config = dict(
    dataset='acted Russian speech (Dusha)',
    hop_length=320,
    spec_augment=True,
    win_length=400,
    num_classes=4,
    hidden_act='silu',
    depths=[3, 3, 3],
    kernel_size=3,
    widths=[128, 192, 288],
    label_smoothing=0.1,
    learning_rate=0.0048,
    batch_size=64,
    lr_schedule='cosine',
    final_lr_fraction=0,
    weight_decay=0.0,
)
Rows from block 6 of a small sound classifier, named by matrix and row number. Rows with one number belong to one channel. Each number is 500 + 50 x the weight over its row's rms, rounded and kept within 0 to 999. All counts start at 0. Numbers have three digits each.
After each channel's rows are labels from the 100 clips, of 14976, where the channel reaches its highest value: "strongest on" is what is common among them; "peak in band" is the frequency band that holds the peak. Only what is clearly more common there than usual is listed. The data: acted Russian speech (Dusha). In brackets: how many of the 100.
# convs0: first 3x3 conv, stride 2 (model.blocks.6.convs.0.weight, 288x192x3x3, each kernel summed), inputs 96-143
# convs1: second 3x3 conv (model.blocks.6.convs.1.weight, 288x288x3x3, transposed, each kernel summed), outputs 96-143

convs0.37:498548479445446464518538484523442516502434449557501556440499521383426524512428491495468496447516507461572461491542534549540482472441468495468376
convs1.37:539517505531549518495486490503566492440565461490597527559408452390569490526502522447450410513475444507527492464488541492548545509507514508459520
strongest on: emotion: positive (52)
peak in band: 0 to 250 Hz (100)

convs0.219:522513546475514476576474526450491486465495494603465588521418501512524602639438475514501450468482511479474487538645510505448582516561475479578475
convs1.219:437562478484485517427463359404352468500508551467528576544498562522516474466452455457503492474505504531468541483355525520403449467476422499511299
strongest on: emotion: angry (54); emotion: positive (42)
peak in band: 250 to 500 Hz (73)

convs0.274:507459489474421557489546548555635537529579501453477497418485421447437476495526490393554487528520510563447464471482552572498487443465524449497522
convs1.274:445428503429465521420466575528452429460526479497492536490486474621489480487482447495477556473499553468427519482580457522427396477487488490494512
strongest on: emotion: positive (75)
peak in band: 500 to 1000 Hz (78)

convs0.129:400467475495420490442548481490578477462543544393464469432494435481459416440523475379476483492453432558451470459442542552514454476484474434446456
convs1.129:454421462433473512509421569456455457490513460509510530500518497507494507480442463462412536467479422476395487447570503543447485479482509485473533
strongest on: emotion: positive (63)
peak in band: 250 to 500 Hz (82)

convs0.165:548559459547412489502452478516576494463478491541514539415521453437461482508437484472512537410401556522513520477518459543490507460464475583514505
convs1.165:480531464514601545461506494508485551512622436570489550505518496408570552472556549519436450555510455543503493509521530592522461496570451570515553
strongest on: emotion: positive (54)
peak in band: 250 to 500 Hz (98)

convs0.161:492433460414446595480502545546611559545559496441430431445488463443475450465590498395561462574554459540438444448450541514495460447437575464463507
convs1.161:490461512411418476433563553513447451479513499486450487541517465606526462525508408467492555493522614507416558538587510499433428541493495438565511
strongest on: emotion: positive (81)
peak in band: 500 to 1000 Hz (82)

convs0.46:516617485386505452490543503482439510515462545554485530496410520443448484500474512491457457480515498479618418480505508508520489480462475513478414
convs1.46:509500517566517530528441523489581543438523409446586562528415501534477557512471533477511435515426439484558408462461431533567524458463523490441507
strongest on: emotion: positive (50)
peak in band: 0 to 250 Hz (100)

convs0.29:520435552465484437480586581493655464470538442469515495481520506503455440476397482445472500434440490531506469507450557531568471459544440462499533
convs1.29:493492462458405486491537472505474434536560501488538577556549512461532440527498451412478531472497560446469589467568553508454512452536513507573522
strongest on: emotion: positive (51)
peak in band: 4000 to 8000 Hz (51); 500 to 1000 Hz (38)

convs0.225:544513575479497475590495507461475496473491491617449571500400490513534606648448475536514466481499528475475483572643511496454585495535481462603486
convs1.225:433543486462455521440457365403345465495527537469524560527497562503498463479430438456471488459505514514447535472360518514394457458474412498509320
strongest on: emotion: angry (56); emotion: positive (40)
peak in band: 250 to 500 Hz (78)

convs0.73:557509583501501481575511513476469500487463489629453550492378498532576604638442489542518452484524523449479507589615509485445578491536492451610503
convs1.73:442545493469426504445467358397350462501518536458531551529506554492492445491413450445489503450507516497448528471351510509395462451476437507512324
strongest on: emotion: angry (61)
peak in band: 250 to 500 Hz (73)

convs0.112:416460547481451424508660491464481515491464441568462501455510524419461533484373442516466525456373464458520491580529541498571490462449447483488469
convs1.112:551550475570478404596472470527519501385513492483421445618404449432571455510514529463489502537459519474510521528503572450535622577513489560515504
strongest on: emotion: angry (47)
peak in band: 0 to 250 Hz (95)

convs0.164:507424525543391499517540458486492532475514517553430469394500440453522480509542510454503492502436442506522517571529407441547544436440499482521446
convs1.164:526444502495457496586486511464470498467548564506340339497482503424511488507447387456417477501508506502463513468561547503483598477513458502502528
strongest on: emotion: angry (65)
peak in band: 250 to 500 Hz (80)

convs0.43:478526463528444479491452424475442539478504505528401543455518462456490507487343460561508472404541445499572555488548430510473489471498460608426477
convs1.43:580504462473589540534528443433467578462493546582426463495520493420469579479534525517458446586500416546468453518435487508511577461527373462522396
strongest on: emotion: angry (46)
peak in band: 250 to 500 Hz (37)

convs0.259:461416472474404534488537521542609515514563463417469479398472454478469459472544508360526470538517463546407475441461557532486460463492516442455516
convs1.259:493444480398433498460473540497432393492540478475473511507496459543509440499466407446445529464528529482388539518560527468407477504506497428525515
strongest on: emotion: positive (69)
peak in band: 500 to 1000 Hz (93)

convs0.20:444563437425489448459526527484555438453531645464496529489471468470411463482470497416456500455427495548553429420510562643500472513501453527466446
convs1.20:391539543517487509487403511472514507442511432493542550547443455521510509523494520469474477482457411539508480469523481563504475444457509518418522
strongest on: emotion: positive (89)
peak in band: 250 to 500 Hz (95)

convs0.212:340509490496486466459550521460569456449620556421461482492558445419461441471476472456471481479370381642477470487483531594538510465490471569428423
convs1.212:491494489502452493504456575494545485453410431570475478466470525539400501435492548472513477533493475469501414473562361544552474453487539475476509
strongest on: emotion: positive (80)
peak in band: 250 to 500 Hz (78)

convs0.141:479405501487432561495515542547584597552546502475489456420500408455464471484553535400574473578526430538434454509480472541511478452448560437495482
convs1.141:458430510442433486471544549506456435468506540480423448510480474571476433486467362470483526477507573489433520509594509480435456479487463449502527
strongest on: emotion: positive (52)
peak in band: 500 to 1000 Hz (98)

convs0.243:644540512568568487478523569510593449492445481522528504559440489571556489496425433455494417472543585403522554475504566504486508475575469450588588
convs1.243:397529499447438520445522396454393453525497472468589705539545587596512500453474506426510505440460563472452554488370491564407437490495465471507395
strongest on: emotion: positive (81)
peak in band: 250 to 500 Hz (79)

convs0.222:552496511505517581506508573570580610581478514546546517506416425523492550531482487449661440528608511452483503525532544528440515453523564479549560
convs1.222:399473482475495518368521458498405458489489505449535583499483514648473465452502421509524528480467566502460514485458478493397356468481437503488415
strongest on: emotion: positive (67)
peak in band: 500 to 1000 Hz (39); 250 to 500 Hz (38)

convs0.56:572535461541529449476483561519594429480442550497533572535503503563495487527437508436472483443524552462540488419539570622500476536567453462526550
convs1.56:369529512484499557460465475474438505499533442534537592489505525520510508484586517483522459522478445529508485508494497611449415447553507515484502
strongest on: emotion: positive (87)
peak in band: 250 to 500 Hz (97)

convs0.203:555511573470490482618467484463474497471502473605441560481391479521532598652476477533520485481470563492459470592628496476457607480495484461625506
convs1.203:444509473447477524442446397432345461491558526463526549504493565491503477449427419483438479461513516503426521465367501496389446463470377486496356
strongest on: emotion: positive (47); emotion: angry (45)
peak in band: 250 to 500 Hz (88)

convs0.14:500424500528439561514478527539520673572504509533512491424501416486524528489551572451588495575541443496434492558523437497507473453487585473495479
convs1.14:471463514470498482464545504492443454473509576455432435499459479546481434497495356498483511493472551508458523493553523454421464493499461487479482
strongest on: emotion: angry (68)
peak in band: 500 to 1000 Hz (66)

convs0.119:532420515551393517514519451519451594512486514575462494384491413475546513495520538463541501504515456476461528587528421463517500447468528485511465
convs1.119:503458506475484490516516482477439487486541586477401405505484488475518468514462346472445486498490516520454531472539558473427528498492432503490494
strongest on: emotion: angry (71)
peak in band: 1000 to 2000 Hz (42); 500 to 1000 Hz (31)

convs0.31:525562462415510438492545506494434492522495509552444511481455581428468477488475514484428498494495530538609428477504486541516471485464477492477399
convs1.31:488513550561518530534476513504579522438558403490534521545415473454499538504473529479474412521496372518554430460470459523578538470473547526436535
strongest on: emotion: positive (54)
peak in band: 0 to 250 Hz (95)

convs0.256:562481530540481542522487511536496611569441465617531529466370434519582562537461520518598469507609515417452524593547485475438510448554547477563532
convs1.256:442500487476487507397500383455378471527504533456534561503504524546492463487484404493505500486486508526450519480401517483362410488490435517479365
strongest on: emotion: angry (67)
peak in band: 500 to 1000 Hz (36)

convs0.269:509422512544413535518501471528463633534491520568488502399504408470531527496525551463563497526526436486453524580536426482522493446478549494506455
convs1.269:498462499479495492493527491475443491479527588470404413508464487496510459508477342484462486504482528524455534486540553469428508493495437509487490
strongest on: emotion: angry (76)
peak in band: 500 to 1000 Hz (48); 1000 to 2000 Hz (34)

convs0.184:512530509404520458596420495420491468438523483556443581527400489517490573612471465515482477467440590517461436498634501496438583512525450500573503
convs1.184:413547481446501529416444388444349454505531516485537604549508584507532498441456478489474482486523500534439552478332498515419421493474390468492340
strongest on: emotion: positive (51); emotion: angry (39)
peak in band: 250 to 500 Hz (87)

convs0.159:460503447435414426469515498484498520509427461580477534410605515440478508460426470537467516434454465434553470490519553559553440446474448510469488
convs1.159:527542492534500472558450426487479516462603421528487516574466492360605556515542589433506485588455443508512565500461617550514553565541502543447519
strongest on: emotion: positive (57)
peak in band: 250 to 500 Hz (51)

convs0.171:462430512624481483485481478497393508492491458513570612483543467540583541474501551452452500525469486494411573508515485469530442529631495449461512
convs1.171:534474479570619451499493520523559508474459464457540454480467452484498447436562500528538394484406405549588422497472495478518530490502521540480440
strongest on: emotion: angry (48)
peak in band: 2000 to 4000 Hz (55)

convs0.69:455391519632447481525467514453459489459543424523604621455566441481515583520528497470447477490462416532438573504563512509544479522609472492463412
convs1.69:490500522567649454542503464516530475474499486483473396467453484493484466450553528504575512501453408536575440488401466465514482515537516524468368
strongest on: emotion: angry (39)
peak in band: 2000 to 4000 Hz (60)

convs0.82:470495493415493523512571550475647481478550437386553484489460497519424453472560481485485485551536480501492455461494593467481521468528504434442473
convs1.82:514482521427441495498509461508459485579526506422636618495514525533476500538449549425527508451476564494453556474506567513483490494496504402546507
strongest on: emotion: positive (68)
peak in band: 250 to 500 Hz (76)

convs0.88:548448481526460590516441512531514671583516484541497481452471434510562507494563527447610499562543493501439495531500447493484474465489600498484531
convs1.88:479476479479545481397535483498431500475529538455475491488459474574494494491534361520495513510462550549474510501520502456387402495517462522491456
strongest on: emotion: angry (56)
peak in band: 500 to 1000 Hz (50); 1000 to 2000 Hz (43)

convs0.208:475575460445469489491518538505553474491540671480511542467530466445401499512511492422488510498482502560569433439520559671512482497505491521481428
convs1.208:431506536548510512507414540486529511422507418475513514517432491536484483497500532484514492457463427514538449493542439571517471449473517530413524
strongest on: emotion: positive (92)
peak in band: 250 to 500 Hz (94)

convs0.81:522511557467502466589482511451477487464492495603444581505402491501517603647445477516492456469473524480470480554651511501450583504532472472583474
convs1.81:432555487476478526441456355397343464486524548479515561545493565506518469472438448454484493478514510526455541486355526520396453464474410496518313
strongest on: emotion: angry (60)
peak in band: 250 to 500 Hz (74)

convs0.166:481528474502486484495502570519601480489559599481543586475562480475423497511484513418481508501485500568532474448543548726530489528535493498500472
convs1.166:414511526530522519483426547500507485452508426500525544501476507546484473479540532489541493482466434511533455526564443597495446440512523530432528
strongest on: emotion: positive (89)
peak in band: 250 to 500 Hz (94)

convs0.250:479476494480436539537469419451457483494532496441446483461573451431467513514607407507515513481456536530436481511472513488570499466445513497488448
convs1.250:495446530488566532527490540579509502449535402456492432427458519544444501453504527544519559464460510390478391521485301457522450564504532484485526
strongest on: emotion: sad (80)
peak in band: 250 to 500 Hz (99)

convs0.248:477576453509486473457538478455498435438450571450462527467566523492510460454587472487433535487480529472558487440461540508512435498470460501448390
convs1.248:473563519449516448611500481531467537433452421444487429508504458442483511541487536552426519458490413561479489509416490507486592511470501476465473
strongest on: emotion: positive (42)
peak in band: 0 to 250 Hz (80)

convs0.229:388504479484434422482535511457492518465434465555504543431557498382434517484433473519461502435391473449507502497543520538560454435470439547447429
convs1.229:490584471572554453487460439545484540414573444492461502580411458420613513491571572474495440606417520500529543510462573555521548595560529562518487
strongest on: emotion: positive (45)
peak in band: 0 to 250 Hz (46)

convs0.167:442454463585488485472416520483387538508543503567557606485541464505553510490516547464468461530417410537445541494524410528493479543614509540490440
convs1.167:522478487593627426496430475524514497473512486465528457470442516483466476440542486542520420489426367565588388486449459511468487486540510534445420
strongest on: emotion: angry (45)
peak in band: 2000 to 4000 Hz (60)

convs0.102:520416517544394525515513470524472605520492515563470491387500409471531517497534545457556498523515447491457517587531420482521501448462542472514463
convs1.102:493452503472473490516524494478439475480533586475397397502475492479507456512464346470444484494490526517450524477545557474429525490492436499490498
strongest on: emotion: angry (75)
peak in band: 500 to 1000 Hz (50)

convs0.76:389493486546446455454575487461484544490481442585469536437523488428501475440474487504467503488352473493538551530505451519540460434499470571472428
convs1.76:527533454558522445536450454551459510421562521425419462570441450451585445499514491484470476534416539496498555519492608549489596554568492550498508
strongest on: emotion: positive (46)
peak in band: 4000 to 8000 Hz (73)

convs0.286:543516591471493474603495504462488493473488485613468572493394488516527627656449485543513470478501544476467476576631529492465585496533481452614495
convs1.286:436540480464462513436443372416355460492529526457535562519489557498497469449428439454475494457505516498448522472354502504400446449474405485503321
strongest on: emotion: positive (47); emotion: angry (43)
peak in band: 250 to 500 Hz (82)

convs0.200:451514440478445448441597478471538437459467558384495492435505499518509445452598519409427523508543503475487481399492623545497409495508447422411454
convs1.200:430560515410515521544484481479386523508470414479534561506498455544539556507531524520450528508501466570421565521450576529431547559473475443478503
strongest on: emotion: positive (64)
peak in band: 250 to 500 Hz (55)

convs0.187:493470462455514576460536618571647558564530552471466472502510456460435475475520471376564446544552465514484453469463537574473478445452559464486525
convs1.187:414479505474476462402536510525474443475477486505511558515473458695471448487530465497561569496455546465492526518529452491429351496484499501508468
strongest on: emotion: positive (84)
peak in band: 250 to 500 Hz (63); 500 to 1000 Hz (31)

convs0.186:575528586511545490542497549486527480492450489621521548548395523574565600598422480525530432489547525417507522545560552500464546524591495442624526
convs1.186:456547464461426482417455368401403455504470499434581620527518547540482458449430483429540498437468544476463507484336482515431452438473450477509308
strongest on: emotion: positive (52); emotion: angry (44)
peak in band: 250 to 500 Hz (75)

convs0.267:500561420482440517441551477463490467460458552445477523454575525517512432443645478468467545523508516466581496434476553466525450491481502468449448
convs1.267:478529530444529516653556517510441528432490449414441376494479470432494522574484514559420512449497509549465527494497507490463590531453480461496561
strongest on: emotion: positive (47)
peak in band: 250 to 500 Hz (48)

convs0.193:490606462403492466476525518494527451475510667509483513482467489454417487500509479429464480477479498530598417462502553616495490486489476521488423
convs1.193:439496531566489488508424521485557530419492409452522531535403470559470517503475521482500471467435428505549429466504430552535493449453504510411519
strongest on: emotion: positive (84)
peak in band: 250 to 500 Hz (57); 0 to 250 Hz (43)

convs0.108:516494469495521573468515620586617604597495530493510478512464443491453476493481482398607428526578468478492487471477522551448489464488561482497534
convs1.108:395475481481495481386544492511451459484494497494526577505480475682460456463528432505540555503459549486483517507506469485421356462485463513501464
strongest on: emotion: positive (77)
peak in band: 500 to 1000 Hz (50); 250 to 500 Hz (33)

convs0.234:537511570474505468590494513459477488465491490612457576510403498509530609649445478533506458472492528477475486563641512500457584501537475459594485
convs1.234:436545478467456519441451362399350465494517541466524563532497564502499466474433447452481492465506513511449535477351517516398453461473413496508312
strongest on: emotion: angry (56); emotion: positive (39)
peak in band: 250 to 500 Hz (80)

convs0.16:508514535443504463591457504437486471444510491576448593516412494496489596639452467511484468465442539502462462528657509502446579509529461482570474
convs1.16:419560479463494525428447364418339469493533551489517570553492577511530475462460456463476480490514499543445549484349524519398447491473401487511313
strongest on: emotion: angry (57)
peak in band: 250 to 500 Hz (70)

convs0.190:486600505392502474491536518496475506513456555541505518500424509449433528502466491521484435485551442449586455485493550548513477506475488446475410
convs1.190:574502481555550483466430535503606528460463442425635563494431477551452533484497542482580476503381473438571408502484422472571483473473535495444487
strongest on: emotion: positive (42)
peak in band: 0 to 250 Hz (100)

convs0.34:575478527469476536525465527523599493504506385466447430467420503529502466503466473472546487480479592493419493518450477459472512453474506454543557
convs1.34:554555430429463528406523493484454453515553471419511575475554586520519492454432387520419532434518579465434563482503468504444465447442446490538474
strongest on: emotion: positive (55)
peak in band: 250 to 500 Hz (61); 500 to 1000 Hz (34)

convs0.216:507490469471515601483486593560584638612485523508489453512459439490474501498512474415632432545595479460489465493487514525446497446470585491494547
convs1.216:414480484487519483380549495518450469490493517471514561499470469671468458466532422520542557503463568505489515511512473469415358484488471514501454
strongest on: emotion: positive (64)
peak in band: 500 to 1000 Hz (57)

convs0.44:579460526596547458467571602546624473516490485478506555531528571573473470478415511415478508488527537480480506486475576575508474535565474365544601
convs1.44:356491513433415479477526477475475424497545434492537603543497520545495436489499498439520516447477470438499558503491487537451407413500511521477500
strongest on: emotion: positive (80)
peak in band: 250 to 500 Hz (91)

convs0.277:478448461491510518432497585547593577556501504425504463495482485505457424417493538409535466556521469501444453446419504530448425488495531433462520
convs1.277:402482507437446447432546504511482402486501483458503530509517475597443388475457407469516560426476518465461514520522469447439392444443489455500492
strongest on: emotion: positive (50)
peak in band: 500 to 1000 Hz (87)

convs0.278:499425487490441560505481546551550650574520499514497461428496427479496499482540565422578491581535435512433465531509435519506481453463584455494478
convs1.278:471463509452468477471562511501447446480504568467427437511468477544475429500481347476483517494489567504445534494569527456433465476495453474493502
strongest on: emotion: angry (62)
peak in band: 500 to 1000 Hz (87)

convs0.233:514587526423504470502538505482521451476495552525545513512439525482444545512475450539498434467517452476584456493492576577514486520498471417522423
convs1.233:560471484539511447483426512513574514451480401388627554475437475542434505488452553473547504452367463417526410485458403475563484490453526501458482
strongest on: emotion: positive (44)
peak in band: 0 to 250 Hz (92)

convs0.150:529505629591530434504529481461408472467493486610466517515530539536581520484472553570451482528413433500519530659490456447572495470598470366588521
convs1.150:544458484488401432588463491502541416479477512440481377465490512426408415497429502432495449451462482366504442452493451470520608429501535444480484
strongest on: emotion: angry (44)
peak in band: 500 to 1000 Hz (48)

convs0.61:502540479533512493480500577523599485496540590496530579505569498496457484501483508404482511487486481562539496459532532717531485535540498481500479
convs1.61:412519519535505519479441549492498489463517434514514541493492521542472473454558536495546488491472433500534445526564439614496435432527528531447532
strongest on: emotion: positive (89)
peak in band: 250 to 500 Hz (93)

convs0.30:514510535482514472565477534461487483472488496609466587519417495505521590624425475508490435474490492468476494537642503509441567511570473482565460
convs1.30:430561484493484523429473347401354464502501559470527572549494560532516468482452465447513494476504510531477546495357522525405459470478429503517292
strongest on: emotion: angry (58)
peak in band: 250 to 500 Hz (63); 500 to 1000 Hz (31)

convs0.237:543465505589531466467492508496508495486442461511533582533439532583611521523434474373537526458512564452497564460498509510470493538610475431547550
convs1.237:432478519545550504525608509449539487490466424483472513473499434530524434448526504525572449458496451541577465467427475474537456469541535568525425
strongest on: emotion: angry (41)
peak in band: 500 to 1000 Hz (50)

convs0.138:487456526484528476496481471477486471454541447521579523542520512521527517516472507543509504484530485514440564504493497492495493540542469447534556
convs1.138:570489515492555458407455539483553497536485489414622583442495490582449513461503520503613516488457500465501430519538436468547388524445487484499522
strongest on: emotion: positive (44)
peak in band: 250 to 500 Hz (96)

convs0.39:511436481519463559504464542542535673587493481516509475450471441503539513470551564431587486582556458483426490526498455489480454469490592469483502
convs1.39:459476512464512458432557494495441456485502557452463467512465467563480434495510362496496535493471550522461523502540512444410429490503466490484474
strongest on: emotion: angry (66)
peak in band: 500 to 1000 Hz (54)

convs0.211:472564474467466493485516566520583485488551627498527558456557477460410504502491500415490509492489482571563451448522567716541477506521492510488443
convs1.211:431521531551503500495417543491533492427501426491519528520442481525491462496526536472533488469471425502555453517558439577518464441498526538409531
strongest on: emotion: positive (91)
peak in band: 250 to 500 Hz (97)

convs0.59:578537547520548496490519540505572478481479516538596540555433469559469536527459449490543439470524531441507522505498600540490508484570475430596552
convs1.59:441494483468465468390437451474458465463474439414602652518467518597500471438470476454538502418430550445460468471418437519443388457474457493470435
strongest on: emotion: positive (89)
peak in band: 250 to 500 Hz (98)

convs0.213:514505476477515604481504592579588627605472537509504462504452437496480515499508476416639438544618485448508478490494545535454486446477588492493542
convs1.213:406479482483514491377553489514445470487484508472530570506474464668476456473528423512544555500474572501476518508505478460414353489493466505499446
strongest on: emotion: positive (66)
peak in band: 500 to 1000 Hz (51)

convs0.70:543451488520431582512478509559515674590483492547503481413467419498546530489539540438607505563583497473442495543516459486484476438482596476496512
convs1.70:463469498451497501435554480500414468492524567458462475511480473555506462508494349505470514499497556528440544487522542453392437505494437500495472
strongest on: emotion: angry (65)
peak in band: 500 to 1000 Hz (61)

convs0.283:396461630478528485526595543447515515465423462517441522542409589460442582539459417574497497486494514416458478539518600516545491552513475371505458
convs1.283:532596486526404448574537451526502474426526463484464434537473550473394466509502538416547539507523574344495492550419364459539564455564560517536439
strongest on: emotion: positive (40)
peak in band: 0 to 250 Hz (100)

convs0.128:471545476521540517485535441472499431437454554453466539510529525523581494504597505446470509523492558458483513454515529506494456490500490504463386
convs1.128:446603488445497418541448453508448514464430416394490485504519468461465459502494545534455521421465399560488494548397499537473544477463504452461432
strongest on: emotion: positive (38)
peak in band: 1000 to 2000 Hz (89)

convs0.25:494491486450451502496464449490465501502594458488517466458468494504535453483497501547539457517497430585437516489465465487461497501502507509543482
convs1.25:588466502497527480453465549475549447520495467394616562404495545556418478455479476521566515462449512471482419522520382477528434521456465440490501
strongest on: emotion: sad (59)
peak in band: 250 to 500 Hz (100)

convs0.26:471454545567509494491457555403540527453572480401470476502525485513526465460606482468491441545359486542409510482421444456530469496506500476466493
convs1.26:488508524500481396451473479485480448507522496410506494456452527522434420461492438480515522422437509495550420515487434479416419451508565492505427
strongest on: emotion: angry (40)
peak in band: 1000 to 2000 Hz (77)

convs0.266:481403500493432540481488526507563581518549521483472437420509432446479460469600542417562475581493432539420463505455455531531461447434547448499475
convs1.266:492438524431445460468523544496467438460514536476405410490486482522470422503476345459467512467510560488447499511595507480429462487496491441500508
strongest on: emotion: positive (58)
peak in band: 500 to 1000 Hz (93)

convs0.63:524609507423495472500544507487531431463483598519518517492431506472442526512491437481478437468509484487619438481500588586510494500496467462518418
convs1.63:529475495552495461516423501504568530431476380390584544502419474556445522492449551475522490443374463442539411470455408510551501466458529495444491
strongest on: emotion: positive (53)
peak in band: 0 to 250 Hz (84)