From a checkpoint of a small sound classifier: widths [128, 192, 288].
Rows from block 6 of a small sound classifier, named by matrix and row number. Rows with one number belong to one channel. Each number is 200 + 30 x the weight over its row's rms, rounded and kept within 0 to 999. All counts start at 0.
After each channel's rows are labels from the 100 clips, of 14976, where the channel reaches its highest value: "responds to" is what is common among them; "band" is the frequency band that holds the peak. Only what is clearly more common there than usual is listed. The data: acted Russian speech (Dusha). In brackets: how many of the 100.
# convs0: first 3x3 conv, stride 2 (model.blocks.6.convs.0.weight, 288x192x3x3, each kernel summed), inputs 96-143
# convs1: second 3x3 conv (model.blocks.6.convs.1.weight, 288x288x3x3, transposed, each kernel summed), outputs 96-143

convs0.40,220,267,208,170,198,183,196,232,210,200,224,162,177,173,251,225,217,216,198,164,212,205,168,220,212,182,166,180,195,157,177,223,203,172,275,175,194,199,263,256,210,196,197,213,175,165,212,173
convs1.40,215,200,190,229,186,164,193,143,194,192,246,205,157,180,138,143,252,244,212,145,173,231,179,197,196,185,227,168,231,200,171,139,187,156,230,151,195,173,156,207,236,189,171,187,219,197,160,188
responds to: emotion: positive (49)
band: 0 to 250 Hz (85)

convs0.121,199,265,177,140,196,181,184,216,215,200,215,163,183,200,295,204,188,211,192,181,200,180,153,191,203,192,185,157,177,184,182,192,201,214,262,148,170,206,232,274,194,190,197,198,182,210,199,158
convs1.121,161,206,220,239,187,192,208,150,208,186,230,220,157,200,144,171,216,224,222,144,184,225,183,204,208,189,218,183,200,179,180,163,155,203,231,161,182,201,159,232,218,199,163,173,208,206,142,208
responds to: emotion: positive (89)
band: 250 to 500 Hz (72)

convs0.41,187,226,204,176,193,187,194,197,179,202,165,225,210,220,169,198,245,180,205,201,200,202,233,197,175,181,234,296,205,224,199,206,193,226,215,218,216,187,182,163,187,184,207,207,203,178,202,222
convs1.41,243,187,191,216,212,180,191,191,215,193,249,182,222,201,191,139,290,244,182,204,186,215,200,204,209,176,221,192,251,203,190,154,189,170,206,188,230,212,199,154,241,204,237,155,216,169,192,207
responds to: emotion: positive (42)
band: 250 to 500 Hz (100)

convs0.198,194,204,176,179,101,246,186,213,170,213,195,198,193,184,202,173,188,193,103,207,181,196,232,213,177,222,184,156,202,215,217,285,198,182,204,220,185,200,198,193,181,168,183,177,223,128,174,208
convs1.198,200,213,213,160,151,202,242,250,207,155,230,210,181,180,215,207,230,198,219,173,164,157,203,172,236,188,258,166,200,239,204,223,223,215,192,219,194,195,222,152,250,216,189,171,172,176,210,151
responds to: emotion: positive (39)
band: 0 to 250 Hz (58); 1000 to 2000 Hz (31)

convs0.244,182,192,214,180,175,214,233,182,159,165,192,178,188,218,193,149,158,180,187,230,197,188,178,220,211,249,141,222,203,217,189,157,234,218,158,180,201,186,225,197,249,196,176,194,197,197,193,181
convs1.244,197,173,208,177,218,209,218,185,210,241,200,183,184,205,128,161,207,175,166,181,224,217,160,191,166,185,220,213,210,237,173,159,214,113,171,149,210,173,77,165,206,167,223,192,219,163,187,204
responds to: emotion: sad (78)
band: 250 to 500 Hz (98)

convs0.13,227,274,198,134,214,177,198,219,202,199,157,195,210,171,223,234,169,207,202,152,227,167,156,197,205,183,193,204,171,165,191,222,207,182,275,142,198,197,203,214,202,197,195,179,188,173,204,156
convs1.13,216,200,200,246,207,197,217,176,222,200,264,221,157,207,157,152,244,228,216,142,193,212,177,217,203,176,224,185,215,172,189,147,165,169,247,143,177,179,154,197,250,218,168,170,227,198,170,202
responds to: emotion: positive (44)
band: 0 to 250 Hz (100)

convs0.239,209,210,196,192,185,200,218,216,211,187,215,188,203,219,183,193,210,213,180,231,212,228,202,214,197,201,214,203,183,292,210,180,308,232,210,211,209,211,206,197,239,192,175,228,207,232,193,257
convs1.239,179,199,172,172,205,203,175,209,151,243,173,201,225,191,123,205,225,233,164,213,178,190,173,207,219,225,252,209,203,186,204,197,166,157,179,179,185,135,125,154,199,160,183,235,226,202,194,193
responds to: emotion: sad (87)
band: 250 to 500 Hz (86)

convs0.221,198,144,200,196,133,221,204,201,195,211,233,229,203,231,204,207,175,171,129,200,138,165,192,180,199,240,214,143,228,195,224,192,165,227,169,178,214,197,168,208,216,206,161,159,218,174,203,184
convs1.221,210,157,200,169,170,196,214,209,223,196,176,190,183,215,227,211,117,127,203,194,202,192,197,192,202,183,106,171,157,186,206,213,234,210,163,215,187,258,216,203,167,219,199,203,174,178,208,221
responds to: emotion: positive (45)
band: 500 to 1000 Hz (92)

convs0.287,177,207,192,134,185,203,187,189,187,212,178,205,218,274,179,181,200,170,188,226,204,173,197,188,170,193,224,252,211,204,223,205,180,266,189,189,188,174,186,185,192,174,200,168,219,170,192,202
convs1.287,258,168,216,219,224,182,192,178,226,202,262,193,197,206,213,147,295,229,172,197,202,205,169,206,201,167,223,201,246,191,190,181,193,181,218,169,211,236,158,175,240,183,225,161,228,182,178,223
responds to: emotion: positive (44)
band: 250 to 500 Hz (95)

convs0.126,178,192,195,200,153,213,206,194,172,171,183,212,213,210,207,182,167,188,165,267,167,151,177,198,192,267,181,236,204,215,208,176,208,213,202,183,211,179,208,198,238,184,165,162,210,199,190,160
convs1.126,202,154,218,192,211,206,252,195,226,238,217,186,158,213,151,160,193,144,170,176,198,197,169,186,211,186,224,200,212,227,168,166,200,123,181,146,216,198,107,165,223,205,237,190,225,181,190,227
responds to: emotion: sad (77)
band: 250 to 500 Hz (100)

convs0.114,191,240,228,150,191,183,208,210,196,188,196,184,191,207,223,219,230,197,197,188,208,173,162,237,210,194,178,253,205,180,184,220,171,206,227,179,208,188,242,235,216,190,213,178,190,153,211,152
convs1.114,232,183,195,224,214,167,194,158,217,214,247,198,167,189,146,138,263,212,180,152,181,212,153,198,190,175,226,187,230,212,173,132,177,138,209,141,199,185,122,163,236,181,203,168,219,198,175,199
responds to: emotion: positive (41)
band: 0 to 250 Hz (99)

convs0.273,210,199,195,200,173,226,209,193,180,175,202,174,189,222,182,172,153,172,174,281,184,182,163,193,196,247,158,209,192,240,199,144,265,231,186,187,206,172,209,202,260,190,147,160,208,204,192,212
convs1.273,191,184,212,181,228,214,212,199,208,269,195,193,183,209,139,179,195,173,163,193,216,204,173,202,209,211,228,226,196,232,180,166,202,127,185,149,200,183,88,186,206,173,231,212,220,189,186,222
responds to: emotion: sad (80)
band: 250 to 500 Hz (92)

convs0.226,126,209,193,181,180,185,185,238,209,159,209,182,202,234,167,170,173,158,180,174,185,166,181,183,165,178,203,225,188,236,196,137,205,233,181,193,201,179,205,200,212,185,165,157,188,293,167,195
convs1.226,188,187,198,185,181,209,222,184,232,222,219,197,170,161,133,244,159,154,192,190,196,174,165,210,153,202,260,217,191,206,224,226,157,190,192,165,191,213,108,170,241,194,158,196,229,204,162,235
responds to: emotion: sad (67)
band: 250 to 500 Hz (95)

convs0.197,218,250,183,176,179,189,145,181,158,197,227,162,169,167,195,224,182,189,167,209,192,183,200,161,173,159,152,141,189,214,164,198,192,199,238,188,198,149,183,240,180,174,175,185,179,177,200,207
convs1.197,184,193,193,221,213,228,201,261,176,169,245,216,175,155,210,242,232,238,220,178,168,240,190,165,220,232,239,236,218,181,190,247,222,165,226,209,172,199,171,203,252,171,167,238,187,192,201,186
responds to: emotion: positive (81)
band: 0 to 250 Hz (99)

convs0.220,258,225,218,216,228,216,197,202,241,226,244,217,223,155,198,248,237,211,224,132,185,238,230,228,221,159,190,186,241,151,200,264,215,132,208,217,203,214,232,205,163,209,192,243,211,180,260,234
convs1.220,142,211,186,184,162,200,134,190,129,169,136,173,207,178,186,168,246,291,215,207,229,256,188,179,166,178,185,176,218,208,168,179,225,196,177,207,192,116,185,218,141,141,172,188,166,189,195,106
responds to: emotion: positive (61)
band: 250 to 500 Hz (72)